config.toml
arch = "unet"
model = "image diffusion model"
dataset = "photos of plants, animals and fungi (iNaturalist)"
train_examples = 155796
image_size = 32
horizontal_flip = true
conditioning = "none"
objective = "v"
cond_dim = 192
norm = "groupnorm"
activation = "leaky_relu"
weight_standardization = false
widths = [48, 96, 192, 192]
blocks_per_level = 2
scale_shift_norm = true
attention = true
upsampling = "transposed_conv"
init = "torch_default"
residual_init = "scaled_by_depth"
optimizer = "adamw"
lr = 0.0046
beta1 = 0.9
beta2 = 0.95
eps = 1e-06
steps = 9400
batch_size = 128
epochs = 7.7
lr_schedule = "cosine"
final_lr_fraction = 0
warmup_steps = 1880
weight_decay = 0.1
Rows from block 11, named by matrix and row number. Rows with one number belong to one channel. Each number is 200 + 30 x the weight over its row's rms, rounded and kept within 0 to 999. All counts start at 0. After the name is the row's rms in percent of the matrix's.
# convs0: first 3x3 conv (model.decb.0.1.convs.0.weight, 192x192x3x3), inputs 42-55, a 3x3 kernel for each
# convs1: second 3x3 conv (model.decb.0.1.convs.1.weight, 192x192x3x3, transposed), outputs 42-55, a 3x3 kernel for each
convs0.90,132,251,217,199,175,208,212,216,218,236,148,185,189,159,214,192,149,221,210,193,189,191,175,179,183,176,204,212,248,216,232,188,247,338,207,211,271,208,224,168,173,213,216,224,194,222,227,249,234,181,229,237,162,192,206,190,187,147,200,229,205,194,185,166,177,213,222,139,208,256,141,146,191,236,246,185,136,218,219,170,160,202,226,202,193,176,176,186,148,191,218,170,217,191,169,208,198,172,175,172,176,179,123,188,206,205,203,191,201,194,198,191,96,188,259,142,166,231,175,223,192,124,201,214,133,149,174
convs1.90,137,164,217,239,130,186,240,200,154,176,188,193,204,167,179,241,199,208,216,235,241,230,214,230,250,204,196,218,134,196,255,111,176,259,199,199,198,231,216,173,239,181,150,205,183,221,193,223,237,165,192,250,166,143,199,176,182,236,212,236,209,197,214,225,155,203,206,145,192,247,149,186,189,191,212,215,161,203,203,204,226,219,140,188,245,157,232,222,186,200,183,168,221,227,197,208,222,198,180,210,190,186,198,201,243,196,198,240,230,136,205,253,120,217,257,194,185,215,192,197,216,140,208,226,175,208,218
convs0.91,145,213,197,196,262,196,120,236,201,138,196,187,155,208,192,158,186,172,167,190,195,206,193,180,162,202,202,170,242,216,187,317,219,122,253,182,134,189,183,206,227,227,202,201,224,190,210,194,161,264,227,151,241,239,180,157,169,177,203,212,200,166,241,177,197,175,136,234,218,167,216,193,161,209,186,172,248,220,176,211,219,180,164,155,178,180,188,175,231,227,162,173,193,210,166,227,211,98,190,186,144,130,167,255,208,190,224,234,179,185,152,176,273,218,176,250,231,178,169,173,174,223,214,194,192,202,172
convs1.91,145,233,190,161,259,183,132,177,183,181,227,221,181,252,189,111,232,184,164,191,211,218,189,169,159,224,204,194,263,229,150,293,215,133,166,147,143,177,222,238,157,208,246,184,175,185,243,198,206,249,187,166,241,207,195,188,173,158,186,195,173,181,191,192,241,194,191,241,212,178,254,250,221,238,214,202,237,184,181,212,160,159,191,173,156,167,206,220,178,207,217,191,191,218,173,182,201,213,190,189,185,188,145,207,224,159,178,204,167,225,199,146,236,204,138,196,218,193,223,176,183,215,202,200,190,202,185
convs0.92,123,206,240,213,151,177,143,177,201,217,150,170,151,169,203,209,196,246,250,174,200,219,133,161,180,166,179,221,250,241,229,261,216,170,242,240,215,221,216,156,193,195,185,192,210,233,211,226,189,195,220,201,142,171,205,142,171,172,192,220,176,189,220,233,232,197,188,219,201,164,212,188,209,198,209,228,211,216,163,174,179,204,197,204,214,192,204,213,215,229,218,139,182,192,141,169,177,141,162,211,157,155,149,234,230,160,249,246,229,226,211,205,236,207,166,206,192,183,188,185,175,203,194,165,166,170,183
convs1.92,133,174,169,165,302,226,181,281,225,209,231,224,150,244,185,154,221,191,176,154,141,199,187,163,184,267,207,180,158,149,160,258,209,219,248,181,164,192,199,188,176,249,239,193,211,223,232,268,243,210,199,176,175,159,148,204,204,180,172,235,218,174,186,184,237,251,184,178,198,184,142,187,187,200,224,202,229,247,222,239,214,201,256,208,173,184,185,188,128,186,193,212,192,176,202,205,200,186,201,196,122,191,209,127,253,254,199,220,206,224,230,181,242,226,200,200,193,195,166,197,201,138,195,221,202,197,188
convs0.93,107,208,212,238,166,222,209,224,212,170,199,197,185,200,221,181,222,220,154,224,223,222,169,219,199,212,201,174,225,238,248,152,176,187,236,230,216,223,248,275,182,245,246,245,224,180,185,206,241,177,200,222,197,179,174,126,152,157,142,178,197,216,226,193,227,209,213,166,178,220,173,194,195,247,233,242,148,174,236,186,211,229,166,172,171,137,144,158,160,179,188,199,190,207,163,204,225,202,199,190,158,161,155,153,183,226,181,208,200,160,170,182,119,158,179,172,201,195,182,193,175,149,177,186,197,210,197
convs1.93,109,182,195,218,216,213,241,245,234,256,147,191,238,129,181,203,164,141,177,229,188,152,209,224,222,211,222,224,213,192,146,166,182,203,170,214,256,230,191,215,235,182,210,212,196,218,258,207,225,150,182,230,156,166,169,202,219,219,190,171,158,163,168,203,201,198,189,169,174,193,141,176,163,237,215,200,241,194,194,192,197,199,158,173,175,166,207,161,170,147,153,182,207,222,168,171,182,160,147,163,230,187,155,228,204,199,190,218,227,207,196,179,167,162,160,172,180,177,236,182,182,195,178,185,183,186,197
convs0.94,116,178,172,167,123,158,253,176,176,241,161,159,186,140,176,212,176,194,173,212,194,167,182,178,202,187,170,183,159,189,212,125,196,284,182,219,244,175,201,204,195,215,231,199,149,207,166,218,235,173,224,266,201,196,209,187,231,195,210,234,216,224,208,203,151,186,207,174,206,224,197,202,221,124,183,197,125,190,228,187,148,205,191,213,213,164,204,216,197,219,225,183,198,161,195,201,194,205,152,155,150,208,200,175,235,249,172,206,240,150,202,220,138,200,244,161,175,215,150,206,201,179,201,199,183,185,189
convs1.94,113,157,181,190,124,190,219,206,212,233,163,182,184,123,224,243,184,225,195,242,205,215,218,203,211,231,230,207,148,173,207,146,220,246,159,203,215,198,165,189,222,179,162,234,232,237,215,243,222,148,177,213,200,205,247,187,207,197,174,175,161,198,217,203,205,248,196,196,217,220,174,187,214,204,203,241,188,212,209,175,213,207,192,236,223,224,213,136,202,188,160,212,195,195,206,207,183,210,183,194,162,197,194,152,219,209,177,242,229,211,231,217,180,191,174,181,191,227,201,226,162,188,200,142,193,214,196
convs0.95,086,219,216,219,219,209,215,212,216,223,235,230,223,231,225,222,230,225,224,215,213,213,208,206,212,207,205,213,134,136,139,135,127,133,138,137,145,242,241,240,254,237,243,249,257,253,214,206,206,213,203,205,210,210,212,209,212,211,218,203,204,208,209,207,191,185,187,193,194,198,199,197,193,204,204,208,209,197,201,203,205,213,164,161,160,173,157,160,175,170,167,227,229,229,230,222,227,227,233,233,212,216,210,216,208,204,202,206,204,196,198,192,208,201,195,201,202,194,222,221,220,233,223,221,226,224,228
convs1.95,032,188,207,217,189,207,217,186,199,212,227,220,235,225,193,198,226,207,205,178,188,170,202,207,178,210,224,170,194,215,220,174,207,169,191,219,196,167,148,180,165,180,213,178,183,217,180,165,177,212,224,181,180,224,186,228,195,224,191,150,206,201,177,224,185,171,162,223,239,164,179,192,188,172,169,173,201,209,213,176,199,191,225,221,228,202,185,225,191,190,206,191,176,197,176,148,194,186,183,198,231,200,230,216,154,195,214,176,201,225,211,221,192,202,201,189,199,212,198,166,193,216,189,205,196,180,199
convs0.96,073,246,222,239,236,247,243,207,209,212,223,207,203,235,235,220,227,230,226,193,176,157,189,208,180,161,188,178,136,134,146,125,114,130,147,133,146,220,207,204,212,236,231,197,223,212,200,199,199,197,209,211,181,192,194,176,180,177,197,206,196,219,243,232,155,175,161,177,198,176,185,212,186,158,174,166,164,204,196,211,248,237,173,175,182,166,172,173,168,179,181,178,164,158,190,207,188,210,241,233,201,216,208,204,219,216,222,242,223,194,192,188,198,202,197,208,216,202,200,210,196,196,207,200,216,242,214
convs1.96,076,153,143,158,171,171,192,187,175,203,176,176,169,193,204,213,190,207,235,204,200,194,210,221,223,213,214,211,193,219,226,166,184,190,164,181,171,195,174,196,195,193,205,197,177,206,179,179,203,195,191,205,202,210,225,177,182,197,164,176,196,183,199,216,246,237,226,243,228,210,228,207,199,237,226,232,228,214,226,233,212,207,227,197,168,233,222,164,192,194,155,234,218,212,234,227,214,221,208,198,188,180,185,158,162,178,168,186,194,225,213,221,217,200,220,214,185,208,203,188,216,204,198,214,196,194,198
convs0.97,092,182,171,167,247,194,162,219,196,161,186,182,162,196,191,163,208,216,194,173,172,188,186,174,184,207,195,185,210,166,133,303,222,131,223,159,143,155,173,140,243,228,163,168,166,161,210,178,153,235,202,160,191,205,193,182,193,172,226,213,182,176,199,200,199,199,164,219,190,159,187,174,159,231,213,191,282,243,191,228,227,198,205,198,175,222,195,168,237,220,186,166,190,192,171,205,193,154,198,215,204,203,210,253,232,195,206,184,165,221,208,184,282,235,187,205,182,148,190,183,176,219,207,191,182,177,184
convs1.97,087,230,204,201,242,159,133,239,211,200,258,224,202,269,192,125,236,209,188,207,198,207,208,194,182,232,221,221,243,205,159,272,176,116,210,182,156,199,169,185,151,190,249,187,225,249,174,134,154,241,226,193,247,246,219,226,224,211,212,207,206,172,187,197,183,157,160,211,198,177,217,199,181,226,194,194,202,166,174,180,176,177,184,196,202,192,259,262,170,211,213,218,200,214,194,212,215,179,180,195,229,216,192,227,199,172,181,183,178,221,212,187,233,207,163,196,197,185,211,183,199,199,188,192,193,197,196
convs0.98,136,189,168,177,177,220,213,200,206,201,192,208,199,187,239,189,210,248,196,201,193,191,224,253,221,218,213,188,158,143,155,204,231,217,263,270,259,167,148,170,186,213,204,201,226,224,189,190,182,187,218,200,194,214,192,243,224,222,158,193,202,192,180,191,166,213,198,184,222,208,198,201,232,177,171,160,154,206,196,210,194,222,209,220,220,198,219,213,179,188,199,210,210,218,180,219,180,203,201,182,207,189,209,127,173,203,195,190,206,181,199,179,151,205,212,168,189,202,211,211,207,151,188,218,168,158,195
convs1.98,141,202,212,221,158,194,242,205,155,215,170,159,195,246,217,238,208,207,229,220,215,225,255,236,220,204,192,211,187,185,211,151,183,217,180,193,224,202,218,211,251,233,196,210,217,230,138,136,153,172,137,184,187,171,221,162,177,200,210,255,180,190,205,184,174,184,169,181,162,180,183,177,181,179,163,194,163,220,177,183,190,213,134,135,154,148,172,157,190,158,166,183,200,209,219,241,194,217,187,205,191,192,233,223,272,183,198,235,210,160,163,206,139,200,199,207,169,196,185,168,199,214,227,190,194,176,184
convs0.99,071,209,209,209,214,215,212,208,210,210,228,222,219,229,223,221,222,218,217,203,204,203,205,208,206,205,206,209,167,164,171,170,168,173,170,165,173,260,251,244,273,258,257,257,251,244,210,209,212,217,211,210,214,211,211,224,227,229,219,218,216,219,216,216,181,183,182,180,182,180,188,184,185,214,216,225,217,218,223,224,225,231,195,193,195,199,191,192,203,200,199,212,206,212,209,201,203,213,207,207,234,245,235,237,243,238,232,233,228,219,224,219,223,228,221,222,221,218,226,230,228,233,236,234,234,233,231
convs1.99,038,210,211,208,219,232,217,201,204,206,221,204,214,218,195,214,221,205,216,177,192,180,174,202,173,176,193,173,185,187,210,175,193,187,178,191,189,159,147,205,151,186,201,203,201,231,185,178,200,177,202,186,174,216,188,224,199,250,191,149,213,211,175,223,182,185,167,189,214,181,194,218,198,168,182,198,194,228,220,189,211,211,236,224,233,210,183,219,195,192,205,182,184,198,179,180,192,197,199,210,233,202,255,194,141,211,221,178,229,217,198,222,190,184,198,202,191,208,207,179,217,203,179,209,189,170,203
convs0.100,068,195,196,203,198,202,196,192,200,201,233,218,220,227,211,215,223,213,218,203,196,206,203,202,198,203,206,203,165,160,164,164,159,158,173,168,168,251,244,244,258,253,247,253,247,250,215,212,213,215,214,212,209,207,214,224,228,225,223,216,221,220,214,217,195,186,187,196,188,193,201,199,189,212,215,218,212,209,219,226,222,227,197,189,193,197,190,195,200,192,200,215,204,208,218,196,201,223,211,212,243,253,246,246,251,245,241,237,232,212,221,212,214,216,215,213,211,208,230,236,237,241,240,244,238,234,236
convs1.100,045,205,199,199,221,218,209,215,198,195,210,196,202,215,193,211,203,187,204,184,175,182,158,173,167,168,181,169,219,194,181,209,193,151,203,185,138,194,165,220,175,194,214,206,207,226,228,231,227,193,214,199,160,195,181,223,196,236,193,154,206,242,208,236,183,189,170,192,209,185,169,189,191,221,209,224,227,249,243,211,235,217,230,233,235,202,190,205,222,218,223,193,194,209,192,196,210,188,202,219,219,192,242,192,151,212,253,216,250,222,188,203,193,169,177,213,186,191,207,178,199,206,184,194,210,187,189
convs0.101,120,187,185,197,224,166,195,225,186,186,162,199,213,135,158,211,122,185,208,196,211,222,210,181,209,208,191,208,197,171,170,226,210,231,217,200,182,226,227,220,224,190,225,203,177,186,217,190,200,193,167,209,190,204,223,207,234,216,195,205,254,199,184,187,203,206,202,235,173,168,195,174,199,208,222,193,269,232,169,224,201,185,230,222,223,176,176,199,169,182,201,199,211,187,232,182,160,176,159,172,191,230,212,216,194,218,191,172,181,216,211,201,185,190,237,189,172,197,203,216,203,186,214,228,200,182,185
convs1.101,143,180,220,194,163,190,199,191,208,204,194,207,197,212,213,215,194,208,206,169,204,232,179,219,248,194,207,206,187,217,200,183,222,221,197,194,214,186,183,185,187,189,203,178,214,213,192,208,203,229,220,178,190,177,184,183,195,204,157,170,222,171,189,198,229,193,179,198,236,195,218,187,215,172,211,182,153,235,234,167,233,194,197,179,209,187,181,224,207,157,173,166,177,177,156,210,191,173,172,168,213,211,225,175,224,238,199,231,191,185,213,215,148,185,182,183,145,176,195,198,198,186,212,196,201,191,173
convs0.102,117,143,146,133,237,200,132,226,188,176,203,171,164,189,184,162,205,214,189,176,191,171,193,183,155,190,164,187,145,128,113,301,220,136,242,193,138,203,221,232,213,210,181,212,160,160,228,234,180,264,222,157,223,189,187,187,258,216,162,218,212,166,180,210,214,240,222,229,236,184,202,182,150,133,195,189,207,207,196,189,194,234,231,254,218,198,187,177,204,186,173,160,206,201,159,182,175,155,153,200,190,249,212,208,237,191,188,205,204,139,204,188,234,229,192,202,166,175,182,220,192,179,200,213,159,152,189
convs1.102,122,198,196,154,200,163,182,219,182,186,185,138,168,221,198,145,213,258,217,194,154,181,194,150,147,217,253,221,199,148,109,233,209,171,221,208,169,152,178,220,147,192,269,225,250,176,245,259,234,254,193,170,190,149,192,205,245,198,164,227,187,168,161,155,208,232,221,204,205,200,146,155,182,219,207,201,179,198,207,203,243,177,241,262,223,176,232,221,148,116,176,208,202,183,174,202,206,164,167,179,222,218,180,214,267,150,193,215,150,197,210,197,204,214,188,195,160,174,201,234,196,193,208,166,182,177,185
convs0.103,072,207,204,204,214,209,206,211,210,211,223,219,218,228,221,217,228,220,218,204,203,202,210,209,206,206,205,207,168,169,167,169,164,167,175,167,170,262,251,252,275,261,258,264,252,247,217,211,208,216,209,213,213,213,212,222,223,227,214,216,211,211,208,207,183,183,184,182,184,182,186,190,183,222,219,225,216,220,220,218,222,229,197,188,189,198,194,189,205,199,195,211,208,210,209,205,205,216,209,210,234,242,236,235,241,234,229,232,225,222,225,220,224,230,225,221,222,217,229,233,233,229,235,228,233,230,227
convs1.103,039,205,210,212,217,234,221,210,213,215,213,208,218,217,196,216,213,199,216,184,196,185,182,208,180,186,204,186,199,190,199,187,189,164,201,196,184,163,148,199,163,184,196,217,200,234,175,173,191,185,204,191,192,233,203,233,202,243,194,149,210,214,177,227,178,190,178,191,218,191,194,218,199,173,181,182,190,215,196,191,205,196,224,221,235,216,193,224,209,212,228,183,189,197,181,179,187,197,197,208,246,207,253,200,139,206,220,168,227,216,200,219,192,182,194,210,196,216,203,171,205,199,173,202,187,174,205
convs0.104,056,200,198,194,208,218,206,209,208,202,232,220,215,223,213,217,222,206,221,207,202,197,206,206,205,209,209,209,165,168,162,189,187,190,195,176,179,239,240,250,258,258,270,250,246,238,230,218,201,229,211,200,216,203,200,223,224,238,221,215,218,192,201,202,180,181,183,185,175,168,189,174,172,217,211,215,206,204,221,222,223,234,193,185,195,190,174,182,194,182,190,211,196,205,203,184,198,207,199,201,240,247,231,247,264,256,232,237,230,207,207,216,218,226,231,215,216,217,221,244,228,230,232,233,221,222,212
convs1.104,040,229,232,226,219,237,214,197,198,202,223,218,216,222,207,210,217,199,203,200,212,200,188,216,184,178,194,175,222,201,180,178,178,160,202,200,188,171,167,214,186,210,214,223,204,228,224,205,188,207,187,150,178,201,157,217,183,238,177,129,194,206,167,213,191,199,150,213,224,182,204,220,193,190,193,200,199,221,208,172,188,188,218,191,192,225,181,190,229,221,212,177,185,200,184,191,196,192,196,200,231,194,235,188,133,203,215,168,232,228,202,200,206,181,179,230,205,207,216,169,198,209,173,203,197,176,202
convs0.105,048,186,178,179,195,184,201,198,199,217,201,178,187,193,172,175,203,192,207,191,191,205,221,221,224,223,224,229,147,143,134,154,147,137,162,154,137,176,162,165,211,217,228,198,211,219,193,191,190,215,223,219,226,241,232,200,209,209,184,186,192,180,184,199,191,195,177,205,210,193,203,206,190,198,208,194,203,218,219,214,220,243,199,204,191,205,212,200,217,219,202,173,168,177,180,160,180,203,181,199,223,230,229,193,215,210,186,204,206,208,218,198,207,222,210,185,192,193,198,209,199,197,213,213,198,209,215
convs1.105,048,251,248,235,246,237,230,228,209,220,232,228,215,238,223,217,226,199,197,196,195,191,198,211,210,205,229,238,188,184,197,188,186,180,203,187,174,230,219,237,211,224,242,209,228,283,140,167,163,166,193,189,236,262,252,226,221,234,203,199,214,195,197,209,160,178,178,176,201,185,187,196,187,186,179,189,203,214,211,179,190,205,214,204,200,202,190,185,200,202,181,196,201,192,201,202,179,190,188,180,242,217,240,214,196,220,208,199,215,207,204,210,189,206,204,214,217,216,205,188,206,216,212,229,232,237,250
convs0.106,059,190,191,200,202,198,196,195,200,205,228,220,216,223,209,205,223,214,215,198,203,208,212,209,213,213,212,217,162,156,159,166,151,141,171,164,164,244,242,247,266,255,246,254,250,244,220,215,218,226,222,217,214,214,218,225,229,231,225,221,210,206,218,215,189,183,178,189,183,180,190,190,184,222,218,226,221,224,219,229,240,234,191,189,191,191,192,190,201,200,199,219,206,218,210,200,204,218,217,220,246,251,252,245,251,235,231,235,226,210,219,218,222,227,212,214,217,209,230,231,236,242,243,233,232,240,232
convs1.106,039,224,202,194,236,222,199,219,197,188,213,202,202,230,208,214,218,197,198,189,181,177,176,185,173,186,178,164,218,194,173,203,190,139,206,183,144,172,181,226,161,211,229,209,203,228,227,205,201,201,196,177,171,196,175,214,198,240,184,151,208,225,190,227,178,185,171,197,214,186,174,206,202,200,189,198,222,234,227,205,203,201,230,240,234,208,204,214,221,218,212,176,194,201,180,198,202,190,194,204,223,200,236,197,154,207,248,206,235,220,194,198,185,160,161,198,178,180,203,165,185,211,174,191,207,175,191
convs0.107,135,199,193,256,216,282,173,221,208,227,185,210,234,198,264,203,212,219,212,191,196,241,249,312,167,198,218,211,179,199,221,237,249,225,214,195,213,171,192,193,216,258,175,193,173,203,223,244,204,254,299,218,202,228,212,183,183,162,212,198,200,200,211,221,198,195,192,202,171,206,204,223,207,158,157,189,191,227,184,184,186,187,154,188,193,201,208,180,177,208,174,173,143,190,163,219,160,178,177,192,185,201,193,219,192,195,236,229,196,184,222,212,191,177,205,208,195,194,197,184,189,199,190,200,210,221,190
convs1.107,164,216,203,222,149,224,201,191,175,177,206,174,193,119,255,172,190,157,165,219,242,233,185,247,220,213,202,213,183,260,207,210,86,198,185,222,194,209,200,212,202,199,218,220,229,223,214,175,203,209,193,173,215,190,200,189,190,195,227,212,211,205,227,191,177,225,212,231,152,178,199,202,210,186,224,205,221,165,185,187,228,190,241,220,235,194,314,229,214,182,186,195,239,222,209,251,218,189,185,179,175,238,182,262,173,224,207,227,177,204,235,238,228,202,209,214,207,223,210,236,228,241,143,218,186,186,188
convs0.108,125,227,191,251,200,245,214,221,204,197,223,208,231,211,275,228,209,219,228,238,181,250,205,254,187,186,194,168,234,195,223,185,234,218,216,164,164,201,156,206,184,252,194,199,225,180,204,179,188,218,235,166,186,229,176,203,209,242,217,254,241,214,225,238,171,172,183,203,153,194,180,208,186,250,195,235,233,189,245,207,232,212,157,167,222,204,212,217,224,234,210,215,189,250,237,230,222,194,210,194,200,207,219,220,215,218,228,239,206,197,197,203,182,229,206,187,201,200,180,162,218,211,205,267,208,230,235
convs1.108,151,215,204,211,210,210,177,174,157,219,212,174,192,201,226,157,203,182,180,202,186,198,213,188,185,227,224,246,294,221,234,255,118,257,138,214,231,210,180,208,201,158,180,222,154,222,158,179,186,192,178,178,256,195,213,188,179,196,196,174,220,212,207,262,201,240,189,226,201,224,202,246,154,220,211,213,242,160,213,199,195,226,136,195,192,157,218,202,194,131,199,178,190,221,188,191,198,223,212,237,216,209,188,211,170,225,151,201,246,169,192,213,212,183,229,187,187,219,180,195,191,229,213,229,143,192,182
convs0.109,056,177,167,169,188,169,192,184,179,210,234,196,219,191,162,161,225,197,197,195,194,198,216,215,221,202,201,218,147,138,147,140,144,160,120,129,135,163,127,158,182,144,206,182,164,185,189,174,189,211,196,212,220,221,232,229,225,238,201,175,187,205,191,206,188,181,175,192,192,187,203,211,198,187,186,192,207,196,213,199,199,235,199,216,198,195,202,191,217,209,196,201,172,198,204,165,182,239,193,207,254,261,257,190,189,216,171,169,195,204,209,196,192,190,202,168,172,169,209,204,202,214,206,216,205,206,221
convs1.109,053,232,242,230,234,231,218,228,233,215,205,217,193,210,226,202,195,195,184,194,198,194,197,207,209,206,223,212,162,187,184,173,208,181,196,204,180,225,201,215,205,157,210,204,206,246,136,168,148,181,238,219,228,267,246,206,213,215,191,197,216,187,181,196,164,178,172,186,218,197,189,182,181,162,179,185,186,196,226,195,203,207,205,195,206,191,206,219,203,208,216,184,186,178,202,185,190,188,188,187,224,211,219,205,191,213,209,191,207,197,208,197,188,217,217,215,221,219,183,187,194,192,204,219,219,223,225
convs0.110,067,208,199,206,215,210,208,210,212,209,227,217,219,228,220,214,228,217,212,208,199,203,213,212,210,209,209,206,171,165,166,171,161,166,174,165,173,257,249,250,267,258,259,253,246,244,215,211,212,219,212,211,213,211,210,223,224,229,220,220,215,208,206,207,182,184,184,182,179,179,186,184,178,220,216,229,218,216,224,221,223,230,197,192,192,203,192,194,207,197,198,213,207,216,213,201,205,211,211,211,238,238,239,240,240,235,226,227,229,220,222,220,224,225,224,219,218,216,229,229,230,231,232,231,225,229,226
convs1.110,039,220,227,223,221,235,221,207,208,213,217,214,221,214,198,216,214,206,217,185,197,180,177,202,174,183,196,173,190,183,190,188,188,162,205,200,178,160,156,205,162,187,198,211,197,217,178,175,182,181,196,167,187,221,178,223,194,243,196,147,208,227,181,222,177,180,167,206,226,183,196,222,195,188,177,177,209,221,204,198,205,191,206,199,213,200,182,210,203,207,213,181,186,195,181,184,192,202,208,210,236,188,229,202,129,186,233,173,212,211,195,211,194,184,186,215,200,208,206,166,201,207,175,198,197,173,195
convs0.111,114,164,193,175,233,208,132,177,173,149,186,177,165,213,192,180,207,191,200,154,188,202,196,202,190,180,178,176,178,156,129,291,216,102,221,171,128,138,153,137,235,204,123,188,160,139,168,171,171,233,212,175,201,195,184,159,180,182,234,214,179,169,165,199,186,165,159,223,189,153,203,181,165,158,176,165,261,244,180,211,205,195,182,198,182,215,195,161,246,215,163,139,186,198,201,208,196,170,159,205,168,180,184,244,211,173,198,170,163,172,173,153,260,221,151,213,186,152,168,167,161,224,209,179,183,165,190
convs1.111,109,234,211,196,271,193,145,219,207,207,223,214,166,271,206,126,229,220,186,216,178,178,203,178,163,241,218,193,216,201,187,270,197,161,200,159,163,158,187,233,158,201,257,162,205,219,163,131,146,247,222,172,238,265,233,194,196,191,231,223,213,187,211,215,189,201,190,211,213,182,201,217,197,208,197,208,206,182,171,179,181,166,194,184,181,189,228,235,197,219,214,212,211,203,195,210,192,200,216,195,206,204,208,210,198,194,190,182,189,208,194,191,256,204,170,220,206,202,208,202,210,200,197,204,174,189,208
convs0.112,109,168,223,193,225,306,264,175,206,173,165,214,188,187,244,202,178,191,148,173,211,204,229,274,244,188,208,179,166,157,157,180,226,226,172,198,172,184,168,173,186,243,208,168,225,195,172,189,194,188,232,224,180,193,164,240,243,253,199,230,210,190,181,168,196,194,198,182,165,162,206,179,197,184,180,188,208,229,220,172,200,194,179,180,168,180,202,198,178,192,198,214,210,207,230,246,204,184,194,157,207,197,208,194,176,183,184,176,161,181,200,213,192,202,192,181,178,151,196,225,228,209,223,201,210,185,178
convs1.112,124,201,192,218,254,282,229,177,170,181,211,174,188,197,203,253,175,177,215,186,179,167,223,236,198,188,167,205,193,172,199,220,205,226,146,121,191,204,188,198,214,186,182,223,205,203,193,176,171,227,179,205,246,240,229,219,230,258,192,197,224,233,218,229,209,207,190,125,68,190,194,211,206,211,182,214,163,159,186,186,106,237,216,239,213,187,151,174,199,208,179,218,202,230,135,102,198,213,193,235,241,253,213,176,203,212,191,152,196,178,190,203,166,154,215,208,202,217,203,199,205,220,204,218,227,193,208
convs0.113,110,182,223,212,160,132,180,157,117,169,196,210,184,181,161,152,188,171,170,195,256,232,172,157,205,191,162,187,232,252,265,145,115,137,105,81,84,209,250,221,166,146,189,185,153,210,177,193,210,196,173,200,207,151,187,148,194,166,185,170,198,215,214,226,186,177,181,218,210,189,202,202,192,203,237,225,161,175,211,199,191,220,176,224,208,190,212,231,191,193,193,207,219,175,198,164,182,240,197,218,189,226,202,173,160,199,170,182,197,193,219,195,189,185,178,162,173,175,210,215,172,200,185,207,201,217,226
convs1.113,119,194,170,201,185,178,200,226,289,212,211,226,217,222,223,217,213,260,220,188,151,149,215,136,150,202,230,163,177,231,182,164,222,171,190,228,221,201,165,229,221,203,247,190,229,168,194,199,162,222,240,241,194,187,229,183,212,198,181,217,211,191,188,190,175,194,169,212,277,203,166,130,196,171,164,222,232,228,238,196,235,179,172,184,165,184,222,187,199,152,200,165,181,176,207,234,204,152,135,156,168,218,179,200,254,212,214,212,189,174,208,181,193,248,204,203,199,219,159,161,150,191,194,173,203,189,194
convs0.114,123,210,175,177,199,231,214,128,189,188,216,183,213,221,215,197,161,212,221,219,195,192,217,237,201,159,208,188,248,202,212,176,214,242,160,151,183,233,211,207,141,248,175,172,165,198,198,197,206,199,193,182,184,176,186,180,159,156,236,271,215,205,197,211,215,213,232,156,157,203,227,191,209,239,187,167,202,235,187,184,164,189,165,176,226,186,176,202,179,179,226,223,222,213,191,233,183,188,174,181,216,163,149,216,244,194,200,181,196,236,189,157,186,220,184,188,178,217,215,206,175,253,271,236,194,179,220
convs1.114,142,233,177,196,257,227,233,176,174,208,207,162,180,223,189,234,239,209,236,263,192,197,190,188,140,232,209,241,130,167,241,226,156,221,255,225,211,238,210,231,200,174,207,193,199,201,252,262,221,204,199,229,178,189,209,225,192,213,239,207,173,208,212,222,163,265,193,172,134,248,164,165,153,216,194,219,214,218,174,244,191,239,213,243,214,206,175,147,179,167,137,233,210,188,240,208,199,212,146,192,213,229,241,194,204,184,205,180,227,193,188,180,238,155,188,168,156,178,186,172,180,163,180,157,195,152,179
convs0.115,111,201,176,172,219,98,123,211,171,197,205,198,202,190,175,194,175,194,216,199,181,198,197,94,129,190,170,189,172,176,166,183,154,143,168,198,189,206,165,181,193,103,101,188,152,159,238,209,198,219,201,177,193,180,187,182,198,206,213,217,202,167,208,213,175,197,195,188,237,194,167,197,185,198,231,243,251,224,213,210,216,213,156,145,152,169,142,145,171,176,176,204,230,218,202,188,185,167,203,192,182,203,218,216,212,178,169,177,171,181,177,204,208,197,184,177,193,197,156,182,192,186,225,194,180,210,212
convs1.115,128,197,194,185,156,138,177,222,223,189,209,181,185,170,148,196,214,195,216,204,203,206,207,160,194,178,177,194,214,229,168,230,263,205,262,243,186,200,205,193,151,130,239,181,169,161,212,224,210,221,173,224,210,219,202,190,194,177,197,241,173,220,233,192,199,223,197,249,220,235,188,237,168,194,251,210,220,225,266,218,271,191,226,235,227,209,268,191,182,217,231,217,237,185,194,186,218,180,244,197,198,210,173,208,252,182,230,241,166,229,255,224,264,269,238,223,274,194,184,190,158,199,240,191,175,191,176
convs0.116,102,191,188,194,197,189,244,149,150,159,202,185,196,187,166,194,185,164,177,164,176,187,212,200,230,192,204,199,204,214,252,198,206,247,97,87,104,155,161,165,203,172,213,173,149,153,167,169,203,180,171,216,237,215,196,187,215,213,175,188,196,206,183,194,205,213,206,187,183,188,219,224,199,188,227,201,198,199,217,216,220,187,199,212,207,180,190,202,201,197,196,161,182,172,183,169,205,221,216,193,215,257,224,185,174,193,163,126,155,204,235,221,194,200,208,184,175,166,180,211,165,185,196,173,199,191,193
convs1.116,104,197,197,208,213,182,203,216,180,206,222,213,225,200,228,224,227,219,225,188,165,173,227,185,202,222,204,193,163,169,186,165,179,174,196,219,215,208,218,211,236,150,174,191,200,207,164,165,156,210,282,252,239,279,255,216,230,228,207,222,201,185,206,194,190,201,175,187,199,180,202,212,204,155,181,188,220,208,230,198,235,215,216,204,205,206,242,224,228,237,223,183,218,190,219,229,208,184,191,181,223,235,231,216,236,216,186,196,189,204,219,220,192,209,198,211,223,216,202,203,201,190,208,202,224,225,215